A small contrastive audio-text model, trained from scratch.
Training: 6900 steps, batches of 512.
Rows from block 3 of the audio encoder of a small contrastive audio-text model, named by matrix and row number. Rows with one number belong to one neuron. Each number is 128 + 32 x the weight over its row's rms, rounded and kept within 0 to 255. All counts start at 0.
After each neuron's rows are labels from the 100 clips, of 14848, where the neuron reaches its largest size: "peak on" is the class under the peak. Only what is clearly more common there than usual is listed. The data: synthesized solo parts of chorales (CocoChorales).
# gate: MLP gate (encoder.blocks.3.mlp.gate.weight, 192x96), inputs 0-31
# fc1: MLP up (encoder.blocks.3.mlp.fc1.weight, 192x96), inputs 0-31
# fc2: MLP down (encoder.blocks.3.mlp.fc2.weight, 96x192, transposed), outputs 0-31

gate.5 [110 158 104 133 161 129 123 131 113 128  86 203 227 120 115 143 148 113  73 122 117 101  94 155  85 130  99 108 130 143 157 118]
fc1.5 [ 80 145 111 197 122 165 143 121 165 118 130 135 107 172 115 133 135 122  90 139 168 112 117 114  34 104 119 115 143 158 127 125]
fc2.5 [112 160 164  99 111 103 131 113 136 108  91 154  90  89  97  87 132 140 152 100  55 128 109 159 140 127 133 130 135 119  90 160]
peak on: D#5

gate.148 [110 133 132 137 121  83 106 218 165 202  99  55 114 132 100 113 179 154 145 130 122  91 155 135 180 168 115 172 108 139 187  87]
fc1.148 [136 194  69 113 117 141 159 193 157 126 204  55 100 151 132 121 146  82 116 152  94 125 134 132 174 139 127 212  86  78 217 142]
fc2.148 [ 48  81 147 155 102 111 127 106 167 129  68 134 112 191 145 166 144 141 129  88 112 115 196  99 155 128 106 153 117 116 120 210]
peak on: A#3

gate.95 [180 135 114 176  79  91 169 133 207 148 171  67 117 119 157 147 161 111 165  97  98  85  91 140 147  93 124 160 138 110 178 178]
fc1.95 [124 169 153 174 137 156 222 118 155 159 139 152 152 134 110 145 156 145 170 129  95 137 129 179 151 131 114 189 116 114 175  95]
fc2.95 [142  84 152 155 118 176 140 150  85 210  99 144 176 120 125 101 133 115 162  38 113  43  84 195 104 106 110 106 144 123  92 169]
peak on: A4

gate.142 [ 46 144 195 201  96  93  99  86 148 159 183 179 116  50 154 107 177 149 136 123 125 137  86 132 149 147 169 122 100 151 173 111]
fc1.142 [129 153  95 147 150 147  95 162  89  79 123 156 122 115 129 168 120  99 162 173 159 122 152 129 147  60 193  94 118 164 190 103]
fc2.142 [159 121 170 159 136 113 100 103  95  46 162 164 115 141 166 120 132 171  93 141 147 107 134 165 130 143 173  60 196 180 120 151]
peak on: E5

gate.16 [130 111 179 130 165 118  92 228 143 136  95  89 139 136 160 183  92 156 126 140 163 124 135 152 200  93 112 143 130 141 111 145]
fc1.16 [131 115 128 142 148 132 170 229 158 104 154  89 116 121 119 186 145 158  84 142 145 111 140 140 167  93 142 129 127 161  81 111]
fc2.16 [100  92 139 134 116 142 158 185 140 150  66 144 132 140 169 152 143  80 122 164 138 155 126  99 148 157 110 122 116 124 157 142]
peak on: C#4

gate.87 [110  94 162 105 148 121  96 138 138 143 191 125 133 120 137 118 140 101 123  87  87 146 112 136  66  78  91  67 122 167 111 183]
fc1.87 [118 100 168 170  92 142 137 102  77 177  91 137  75 144 148 159 113 103 112 147  75 154  93 131  50 188 135  93 156 187  66 122]
fc2.87 [110 106 192  78 134 131 180 150  69 123 143 127 133 194 109 116 110  94 170 167 125 101 122 113 134  85 114 151 131 141 104  88]
peak on: E5

gate.125 [112 121 126 148 160  57  95 109 169 142 197 142 124  73 150  98 169 162 108 125  69  87 152 106 152 100 145 148 128 115 177  63]
fc1.125 [147 150 107  84  95 106 219 103 128 147  82 134 156 120 163 102 153 153 160 157  96 162 117 117 121 146  85 123 129 144 180 181]
fc2.125 [115 154 165 178 155 126  85 158 173 138  88  89 139 132 112 106 116 121 159 148 121 162 143 110 146  79 142  81 153 117  65  42]
peak on: A#4

gate.137 [134 177 115  89 109  89 140 115 122 107 155 136 121 131 157 108 113  80 104 157  61 147  86 173  77  88 134 204 169 151 154  98]
fc1.137 [ 94  75 109 158 110 120 101 188 159 145 174 123  78 109 138 135  94 135 161  95 211  79 118  89  99 125 122  66 131  62 137 164]
fc2.137 [ 89 114  82  90  94 107 136 119 185 129 125 129 136 116 180 114 109  71 134 136 131 121 136 139 121 175  89 118 129 148 135 159]
peak on: F#5

gate.105 [109 110 170 147 101  97 129 139  82  92 119 149 167 115 115 101 154 173 127 101 181 139 121 133 103 109 215 147 157 154 196 108]
fc1.105 [126 148  83 121 133 117 118 107 112 216 146  91 137  88 150 131  97 142 134 159 115 144 169 108 169 115 163 104 130 109 151 138]
fc2.105 [161 107 140  31 113  91  94 121 122 156 131 117 138 136 134  46 124 141 145 144  93 103 121 113 154 121 194  85 173 170 174 136]
peak on: E5

gate.113 [163  95 154  75 109 101 112 138 149 147 132 106 132  86 144 167 149 109 152  60  90  69  28 136  61 117 152 146 182 115 116 104]
fc1.113 [155  74 150 126 214 154 150  97  84 120 106 117 141 149 139 187 117 138 159 153  83 114 151 102  77 134 145 182  68 149 155 198]
fc2.113 [129 163 162 149 111  97  90  98 123 113 106 110 138 144 113 149 147 121 189 108  88 115 174  63 146 118 130 132 127 120  93 160]
peak on: D4

gate.158 [122 121 145 135 130 125 114 113 111 115  89 193 174 133 174 101 141 160 122 133  52 108 117 119 216 114 104 145  79  76  97 156]
fc1.158 [ 94 143 139 153 139 163 139 102 132  86  73  64  94 108 176  77 173 180 155 104 109 179  84  85  98 106 155 126 126 152 203 135]
fc2.158 [ 97 143  92 176 149 143 127 119 135 129  64 157 107  33  92 147 143 133  81 122 170 152  82 201 141 108 143 121  95  83 123  95]
peak on: A#4

gate.111 [127 117 152  94 185 161 138  95 125 154  87 128  83 127 139 151 180 132 113 171  90 139 154 105 159 121 116 124 126 133 106  89]
fc1.111 [146 100 128 170  90 165  93 158 154 131 125 144 151  78 168  98 150 174 124 135 155 154 132 155 160 106 122  59 129 128 115 120]
fc2.111 [144 160  88 134  97 147 101 141 189 104 114  78 145 101 154 106 174 137 113 130 126  62 107 114 124  82  90 123 129  81 122  82]
peak on: A#4

gate.68 [ 93 143 111 163 111 140 125 164 115 131 143 185 123 147 123 130  97 150 156 114  98 164 102  65 115 164  84 132 139 124  79 148]
fc1.68 [157 118 153 154 120  95 115 169 161 119 104  88 140 152 105 142 152  95 148  49  97 142 173 130 109 150  98  80 112 168  89 136]
fc2.68 [ 88  93 174 139 140 176 148 131  99 164 101 148  86 161  95 138 159 118 190 101 128 117 154 146 133 153 188 163 158 195  88 144]
peak on: F4

gate.51 [172 131 163 134 129 158 155 140  79 188 133  99 145 183 139 154  58  97 104 102 101 125 134 119 137  81 105 172 147 129 113 137]
fc1.51 [ 84 124 131 132 173  83  99 171 164  88 110 153 101  89 161 136 161 134 119 110  59  69 129 136 107 154 176 160 195 113  77 114]
fc2.51 [ 95 132 121 113  61 126 128 162 103 149 120 139 140 123 200 165 197  94  90 134 147 137 100 147 170 167  73  98 155 153 107 176]
peak on: F3; G3

gate.92 [ 91 138 179 132 141 178 156  68 174 152 129  89 119 184 130 161 136 119 176 107 172 131 107 113 124 120  79 165 136 151 184 162]
fc1.92 [172  65 108  87 112 167 171 153 100 113 115  76 118 161 134 113 130 124 173 121 120 108 125 129  48 116  90 128 162  52 124 214]
fc2.92 [144  99 110 131  77 130 104 148 189 157 145 146 108 201  81 138 131 134 154 109 193 138 171 133 153 160 143  93  85 111 159 157]
peak on: F#5

gate.23 [154 152 106  88 128 120 152  99 100  12 141 114 128 126 116 105 151 124 207 101  97 125 149 178 169 147 172 156 146 124  64 120]
fc1.23 [153 119 118 119 166 175 139 122 125  46 140  96 160  62  79 133 138 138 176 109  59  95 173 145 175 155 130 121 122 133  43 138]
fc2.23 [110 131  49 128 201 117  68 134 114 206 136  78 142 153  95 132 158 101  73 138  71  97  60 127 111  84 145  76  92 135 147 128]
peak on: G#5

gate.60 [130 141 141 130 151 103 200  77  94 103 135 116 124  97  52 117 114 163 117 183 122  99  55 102 111 132  89 142  48 129 163  85]
fc1.60 [123 115 109   6 121 145 133 117 198  68 108 134 148 165 129 144 139 185 123 122 131 151 112  96 113 147 107 110 137 138 182 121]
fc2.60 [148 102 162 106 130 153 130 133 114  92  73 107  78 146 139 100 133 124 117 106 150 136 128 143 129  92 130 145 132  83  70 124]
peak on: D#4

gate.76 [115 129 124 115  59 104 111  84  97 151 188 154 131 119 153  95 118 202 109 155 111 142 102  87 145 137 134 153  65  95 182 113]
fc1.76 [134 165 148 113 127 174 144 121 139 178 108 100  90 119 121 127  75 106  56 113 177 127 126 163  93 127 101 111 131 184 150 145]
fc2.76 [134  90 145 123 159  90 143 125  94 137  93 180 158  96  99 171  73  73 140 153  77 134 156 112 156 163 150 151 119 146 144 156]
peak on: A#4

gate.101 [172  99 110 155  91 139 104  91 165 142 117 135  98 102 122 159  70 150 168 205 134 184 132 111 126 125 172  84 104 139 118  99]
fc1.101 [ 66 135 130  98 133 135 142 168  97 177 110 126 153  75 130  86 117 100 155 166 126 131 122 198 162 188 138 195 101 182 140  56]
fc2.101 [171  97  86  89 183 113 120 111 144  95 129 136 143 108  66 131  54  81  72 146 116 112 138 100 123 174  91 101 147 207  82 128]
peak on: F3

gate.36 [117 177 131 102 144 164 124 183 144 153 122 183 116 136 110 114 150 147 130 135  94 106  88 139 101 166  76 124 168 213  67 160]
fc1.36 [ 98 112 145 147 122  95 117  71 165 184 127  65 148 129 151 144 129 145 124 195 159 155 205 144 157 126 145 103  89  75 192 138]
fc2.36 [127 120 141 133 122  86  95  50 126 144 132 126 162 127  91 117 133 170 164  62  97  94 123 116 116 113  98  39 121 114 101 193]
peak on: silence; D4

gate.168 [135 181 168  98 132 113 164 207 126 137 136  75 197 168 113 132 110 139 181 147  74 108 125 189 171 124 150 130 134 161 194 104]
fc1.168 [153 180  93  48 153 110 147 251 137 165 141  48 227 129 124 155 126 119 144 126  83 125 123 214 137 137 128 159 147 182 183 114]
fc2.168 [141  91 136 145 101 117 176 196 164 142  85 158 115 164 174 157 116 146 144 163  93 113 141 148 131 113 148 123 110 130 154 154]
peak on: C#4

gate.114 [131 109 154 107 160 135 153 132  90 131 113 123 137 131  83 147  87  98 133 124 162 147 142 151 123 117  71 144 162 173 124  88]
fc1.114 [146 160 140 132  75 151 151 124 161 160 112 138 117 163 108 140  92 134 168 211 113 135 133 132 117 105 130 120 104 146 132 154]
fc2.114 [155 120 135 105 105 131 118  93 167 137 141 135 159 111 155 182 145 134 147 142 154 143 168 145 122  69 127 120 195 143 106 131]
peak on: D#4

gate.146 [146 138 178  92 118 115 149 136 115 129 159 107 156  19 210 108 156 119 170 147 119  91 172  62 120 105 135  85 109 123 117 106]
fc1.146 [155  96 101 114  99 130 174 120 125 105 167  70 133  55 173  96 133 154 119 125 141 105 127 108 138 156 151 116  75 116  88 143]
fc2.146 [107 114  95 130  94 142  57  88  99  93  45 144 129 134  95  67 145 115 115 101  89 198 167 125 170 134 135 155 126 142 115 126]
peak on: C4; A3

gate.79 [ 70 167 145  36 134 176  52 134 153 158 152 111 135  75 138 125 160 126  85 123  81 199 136 107  55 140 174  57 102 130  90 175]
fc1.79 [169 174 146 233 124 150 127  99 151 109 149  90 141 153  94 171 100 137 131 120 166  34  72 141 208 139 129 150 109  91 187 112]
fc2.79 [142 174 128 169 131 153 107 142  94 120 150  90 130 117 148 208 194 143  92 192 148 119 117  99 133 116 166  82 117  59 142 139]
peak on: E5

gate.34 [169 161 116 150  91 146 139 190 144 127 114 134 157  94 137 106 211 106 172 139 113 171 123 137 133 217 150 169 140 146 123 126]
fc1.34 [ 90 131 139 155  62 123  93 137  77 148 101 127 104 114  77 111 169 154 109 174 168 135  92 139 108 119  93 147  83 143 146 104]
fc2.34 [155  90 114 109 137 134 140 179 108 149 140 102 146  99 116  76 128 101  57 121 171 113 137 127 155 123 146 110  63 132 165  55]
peak on: silence

gate.88 [199 168 149 118 117 144  84 161 156 157 109 125 128 175  63  81 120  93 123 124  80 105 125 103 103 168 175  84 127 149 194 178]
fc1.88 [123 112 132 168 144 110 130 156 127 122 175 142 101  23 123 174  96 196 180 126  79  53  89 138 127 152 123 134 120  51 128  66]
fc2.88 [138  59 127 148 127 138 149 144 125 117  84 148  86 147 103 115 196  54  87 141 120 138 118 119 142 106 169 149 113 103 120 110]
peak on: D#5

gate.119 [ 60  79 136 140 159 120 134 100 134 161  85 135 112 180 169 120 170 123 155 126 145 140 142  94 131 182  40 151  91 159 141 101]
fc1.119 [107 107 176  99 171  99 131 125 158 131 106 104  74  76 142 108  96 134  65 122 131 148 113 112 150 216 131  66 102 167 160 153]
fc2.119 [ 80 140 152  80 110 121 124 106 137 100 108 177 189 162 115  99  93 146 127  93  71 136  91 148 101 102  76 138  81 126  55 131]
peak on: D#4

gate.25 [166 148 125 193 111 197  81 162  74 111 182 195 158 136 165 163 119 127 139  94 174 129 126 139 157 173 148 160  97 155 137 132]
fc1.25 [ 87 150 167 145 106  99 150 141  82  88 145 109  80  93 155  76 179 174  96 171 157 147 106 129 140 140 100 158 122 163 149 116]
fc2.25 [122 131 160 109 186 122  75 138 124 140 181 106 156 125 148 199  77 106 136 169 149 159 169 165 152  80  64 158  96 121  73 181]
peak on: A4

gate.65 [ 82 153 127 146 124 181 117 118 159 112 101  83 142 162 130 131 150 130 104  84 146 138 184 108 144 144 119 160 128 126 164 115]
fc1.65 [132  81 117 141 140 115 117  95 100  86 174  98 141 128 113 100 129  87  98 115 114 174  89 105 224 115 178 154 152 166  46 148]
fc2.65 [108 136 188 184 159  89 122  74 160 191 108 154 168 127 168  94 124  60 101  91 112 105 142 139 162 133 104 160  94 142 244 131]
peak on: A4

gate.178 [ 86 155 129 119 189 113 196  91 120 143 168  92 125 166  94  99 118 203 175 124 171 123  91  83 147 164 173 246 132 101  98 127]
fc1.178 [122 134 177 109 121 124 121 109 109  99 123 110 152  60 142 118 128 126 182  78 152  93 153 175 123 120 150 230  64  90 131 149]
fc2.178 [134 184 175 144 163 196 162 105 159 118 123  69  72 133  57 131 157 101 157  93 101 146 167 110 132 128 144 125 113 209 175 190]
peak on: A#3

gate.128 [101 149 178 126  59 103 190 130  95 153 138 100 120 112 114 182 122 155 157 177 137 184 189 157 152  77 139 167  76 175 130 166]
fc1.128 [ 98 121 105 104 131 158  66  91 137 156 201 146 165  99 159  88  73  80  54  69 135 139 108  97  94 116  94 146 110 120 152 156]
fc2.128 [182 143 127 102 182  77 151 161 166 152 139 110 111 191  87 133 119 165 117  93 112 211 151 155 104 144 141 139 162  78  96 131]
peak on: A#3

gate.135 [140 158 124 200 111 164 161 158 153  83 142 145 178 156 163 156 175 117 129  91 197 179  76 121  86  89 184 212 121 155 156  66]
fc1.135 [110 103  87  79 106 169 129 106 159 175 148 128  91 157 128 105 116  99 107 117  22 187  75 140 155 132  81 111 109 115 105 137]
fc2.135 [189 120 105  82 147 104 128 172 163 151  86  93  93 142 114 133 121 118 122  53 102 118 128 149 114 178 132 122 163 108 221 108]
peak on: E5

gate.150 [137  88 130 103 113 148 129 149 107 174 113  97 140 211 131  83 121 128 156  79 136 113  90 105 143 140  94 166 132 109 125 106]
fc1.150 [161 122  66 148 135 120 147 149 133 127 145 160 120 187 158  92 170 183 126  86 179 116 133 167 170 139 125 161 100 106 107 102]
fc2.150 [156  91 104  93 167 111  88 154 115 151 149  82  94 126 135 107 108 125 112 129  96 108 142 100 137 130 113 158 143 148 129 189]
peak on: A#3

gate.13 [ 98  50  82 112 110 143 188 138 141 120 156 144 128  82 147 134 148 149 141  73  90 117 158  64  84 170 120 176 106 166 140 121]
fc1.13 [107  96  95 155 101 112 113  92 181 172 129 129 116  97 183 140 151 146 122  89 141 174  66 180 154 174 196 160 137 149 161 130]
fc2.13 [169 126 154 188 123 191 119 166  98  93  74 124 147  82 171 157 101  88 151 111 116 117 114 122 136 140 114  95  69  64  90 106]
peak on: D#4

gate.153 [166 103 147 117 137 132  79 134  97  71 121 230 141 117 143  91 115 141 164 183 105 121 117 120 148  88 166  86 117  70 158 144]
fc1.153 [ 77 150 121 147 121  73 148 136 162 144 175 203  57 101 128 169  94 144 144  71 178 128  67 107 134  66  99 124  72 163  80 172]
fc2.153 [ 75 168  99 168  85 121 100 162 161 170 160 147 123 126 137 200 131 125 115 120 104 160 142 204  88 145 147 121 147 135  94 153]
peak on: D#5

gate.162 [158 151 201 190 125  99  73 152 110 105 102 102 117 125 148 145  90 132 109 146 162 134  88 119 119 106 144 157  86  60 124 121]
fc1.162 [ 79 162  29 151 154 153 170 131 103 124 137 125  77  95 131  79 176 122 116 133 170 141 162 109 101 105 133  52  58 176 117 150]
fc2.162 [126 143 167 125 103 100 112 130 102 135 182 165 152 160 169 168 138 114 102 163  78 113 137 128 124  43 126 154  53 141 183 122]
peak on: F#5; F3

gate.132 [106 109 111  97 156 172  78  40  83 145 100  74  91 138 178 127 166 137 107 101 115 154 130 145  57  94 136 160 118 139 146 147]
fc1.132 [111 148 122  91 157  99 152 168 142 128 103 175  82 132 156  94 130 125  98  98 146 114 143 151  99 118 152 128 105 187 128 131]
fc2.132 [112 129 109 144 113 151 190 182  92 134 126 194  99 142 127 141 125 144 138  71 183 113 117  80  33 122 109 104 124  99  73 146]
peak on: C4; G3

gate.14 [ 64 112  84  85 118  71 160 112 105 179 178 142 158  73 118 112 143 123 102 130  93 188  91  95 120 152 134 154 151 123 117 155]
fc1.14 [152 103 207 149 167 190 145 182  91 112  62 139 114 151 121 152  95 136 111 117 160 140 105 162 122 147 169 126 141 132  91 169]
fc2.14 [ 94  89 128 124  83 107 126  80 103 152 125 166 118 106 103 164 107 106 122 124 111  99 188 152  77  57 137 115 173 128 115 175]
peak on: silence; A#4

gate.175 [108 151 161  99  89 143 146 142 127 102 122 175  88 144 125 180 170  82 102 121  97 163  75 112  51  55 107 185 118 174 111 105]
fc1.175 [ 78 149 121 158 178 172  85  90 126 156 158 139  86 111  92 143 121 156 139 170 161 141  53 181 139 130 154 111 138  64 179 126]
fc2.175 [108 174  71  79 119  96  55 119 136 106 121 105 183 171 111 114  91  98 146 167  84  97 179 134 106 179 136 155 124 127 137 130]
peak on: D4

gate.35 [103 166 155 131 113 195 163 115  82  98 106 147 121 113 102 165 170 160 101 124 145 118 189 132  78 156  88 157 127  52 114 123]
fc1.35 [157  26 112 129 114 109 136 156 206 177 124 172 102 138 126 105  93  91 102 146 146 143 122 162 106 102 168  93  77 189 141 171]
fc2.35 [131 124 127 122 154  90 124 156 105 101  67 180 166 142 126 116 179 143  69 122 120 149  80 161 101  74 104  89 115  42 152 180]
peak on: G#5

gate.143 [ 93 176 174 105 104 112 120  96 230  91 180 103 136  96 133 103 105 115 105 143 109  82 141 110 100  83 181 121 133 129 165 135]
fc1.143 [152 101 122 141 122 157 151  72  93 148  88 126 128 180 129 167 138 156 119 117 129 169 167 136 140 112 133 176 148 117 142 136]
fc2.143 [121  84 115 157 132 145 170 180  86 166 159 141 134 106 160 170  68 131 150 179 138 129 175 117 127 148 134 161 167 114 132  88]
peak on: A#4

gate.17 [109  88 160 133 132 122  95  85  63 143 115  48 153 132 139 141 160 115  99 111 136 103  84  84  83 148  83 113 128 127 105 130]
fc1.17 [ 95 151 139 168  91 176  99  60  98 105 136  83 112 154 160 125 176 108 119 149 167 101 119  85  84 150 126 198 144 110 142 173]
fc2.17 [ 85 119 109 138  79 121 100 138 113 105 129 135 197 162  82 197 113 172 103 104 111 117 145 156 143 143 148  90 138 116 151 118]
peak on: G4

gate.118 [128 148 181 110 133 115  98 110 120 142 108 196  91 137 131 143 122 119 255 133 141  85 126 139   3 121 141 168  89 156 126  96]
fc1.118 [123 104 125 170 129 143 113 117 194 135 128 102 149  90 114 114 143 174  15 117 110 187 106 130 248 106  81 127 152  87 168 133]
fc2.118 [163  95  99 184 133 162 109  99 139  74 148 165  35 110 117 124 107 134 154  91  94 149 143 187 101 110 138 138 146 112 139 115]
peak on: A4

gate.163 [139  75 143 122 137 107  14 131  79 107  87 162 205 171 134 100 142 129 123  91 112  86  77 131 107 113 119 126  92 176 198 145]
fc1.163 [104  99 126 129 147  88 154 156 164 136 112  85 108 119 126 142  94 112 154 144 138 151  98 127 147  64 181 158 161 145 136 119]
fc2.163 [104 149 147 188 156  68 106 147  92 119  99 132 128  97 162 110 170  97 100 126 123 174 164 133  83 101 153 104 149 139 156 113]
peak on: C4

gate.131 [ 93 193 157 114 165 101 192 113 137  95 181  97 135 124  67 178 176 122 168 152 172 118 108  77 173 120  58 148  86 154 187 133]
fc1.131 [233 104 147 183  99 103 122  82 130 105  83  98 152 100 108 107 134 117  83  92 158 144 143  74 113 138 209 196 188 118 166  99]
fc2.131 [109 147 166 152 142 177 174  97 161 112 170 142 103 179 168 107  96 105 163 114 118  94 151  91 146 127 134 143 118 172 142 147]
peak on: G4

gate.69 [100 146  70 107  69 110  81  65 176 118 122 113 146  65 140  97 137 143  90 163 153 147 204  95 154 121 143 191 142  91 129  81]
fc1.69 [124 165 136  79 152 151  39 104  91 138  90 201 124 160  73 123  70 186 153 145 154 121 142 161 191 112 211 179 100 148 138 139]
fc2.69 [ 57 114 166 179 134 139 125  89 139 147 173 124 138 157  86 154 160  90 123  91 106 135 129 114  93 135 128 148 179 126  66 174]
peak on: C#4

gate.136 [165 111 139  89 140 100 145 182 123 107 130 153  93  74 151 139 147 120 117 200 113 116 121 142  82 174 121  90 118 139 109 171]
fc1.136 [152  97 126 138 155 105 124  88 127 116 144 114 102 149 173 126 113  66 115  87 117  96 125  92 179 141  66 110 131 175 167  45]
fc2.136 [109 155 182 146 190 195 109  58 125 171 110  90 119 129 153 120 137 196  62 141 121 120 166  66 128 116 135 153  99 132 103 129]
peak on: silence

gate.9 [126 135  73 106  99  90  77 134 198 133 164  38 124 143 123 177  90  82 168 144 148 141  79 113 126 141  87 112 118 109  99  88]
fc1.9 [141 101 157 116 106 142 143 157 100 132 156   0 101 184  95 181 119 148 152 162 122 143 116  97 129 154  89 113 112 151 170 140]
fc2.9 [128 125 141 124 172 132 177 134 105 145 169 151 187 158 107 156 111  75 118 143 115 143 164  77 185 104 104 118 133  37  95 149]
peak on: G4

gate.181 [ 52 131 162 149  97 129 144 174 148  80 153  95  93 153 138 133 196 132  94 112 107 122 151 108 155 122 131 162 112 111 177 119]
fc1.181 [ 74 124 164 117  85 101 158 209  90  96  90  74  92 120 136 131 188 140 103 145 139 129 154 117 152 149 120 164  91 130 208 117]
fc2.181 [ 96 104 128 132  99 104 153 103 172  78 105 114  45 131 160 100 145  90  63  65  92  67 159 144 115 113 133  95 105 173 142 191]
peak on: silence; E3

gate.191 [119 144 124 173 159  98 136 113 154 142  72 148  56 141 145 169 154 113 142 109 149 109  57 113 112 165 119 121 103 209 173 106]
fc1.191 [182 114 151 145  93 145 134  51 119  94 115 198 134 160 117 155 159 113 172 155 138 181 149  88 133  79 120 138 151  94 219 115]
fc2.191 [157 130 120 152 148  55 169  60 134 144  82 105 138 102 111 138  37 157 173 105 126 120 149 191 127 122 150 193 119 188 129 149]
peak on: E5

gate.151 [ 58 103 151 150  45 161 115 129 143 138  86  88 178 152  82 111 138 116 138 155 109 128 124 110 141 153 166 107 134 154 158 167]
fc1.151 [173 145  78 165 135 112 132  93 153  82 190 140 142 179 185 151 160 153 129 157 120 128 165 158 179 127  74 106 152 141 114 124]
fc2.151 [123 127 150 130 146  91 136 116  88  94  75 146 127  88 172  45  97 129 167  89 176 103 160 121 101 111 128 110 134 109 154 160]
peak on: G4

gate.154 [169 116 149 116 111 178 134  82  97 187 136 130 189 135  99 127 113  97 170 154  54 187 141  94  90 128 106 151 156  55 207  39]
fc1.154 [128 144 149 144  91 131 141 169 132 124 122 158  91 168  78 115 105 113  98 116 198 163 130 158 184 135  95 141 191 199  80 127]
fc2.154 [102 149 118 145 105 148 145 147  66 146 109 148  87 105  84 140  46 148  90 111 169 122 165 115 144 166 130 126 152 128 127 179]
peak on: A#4

gate.52 [141 161  91 125 162 124 104 127 117 116 101 178 153 126 186 176 105 115 160  97  81 154 147  56  55 124  89 159  93 108 123 173]
fc1.52 [130 143 166 183  92 144 184 130 173 112 111 129 107 158 116 108 133 138  80 180 182 146 143 182 188 138 141  83 140 156 112  75]
fc2.52 [117 143 123  97 187 114 104 174 165 116 178 143  59 148 135 131 144 136  70 159  96 157  63 104 118 174  97 113 129 179  93 116]
peak on: D4

gate.112 [ 73 153 131 152  80 131 101 161 145  82  99 167 150 109 113 100 163 171 158 184 116 114 158 111 128 142 183 139 160 149 133  93]
fc1.112 [155 116 130 110 161 164 140 118  91 104  93 142 132 171  75 128 125 120  63 142 169 135 149 177 132 154 211 113 172  51 153 110]
fc2.112 [ 97 117 142 177  56 121 112 104 103 145 146 114 204 106 102 129 148 110 108 147  86 130 171 123 129 163 137 174 102  56 112 131]
peak on: A#3

gate.19 [133  51 146 140 139  80 152 149 103  62  99 104 104 128 153 135 144 124  84 155  96 134 111 152  61 157  93 125 177 146 174  81]
fc1.19 [145 137 136 105 193 107 192 136 123  78 107 145 107 112  91  91 109 126 106 166 156 147  81 121 115  93 169  56 148  99 148 129]
fc2.19 [131 118 106 129 188  80 138 108 184 191 127 153 180 149 136 115 148 135 131 105 204  98 146  64 101 125 133 101 156 131  80 130]
peak on: D#4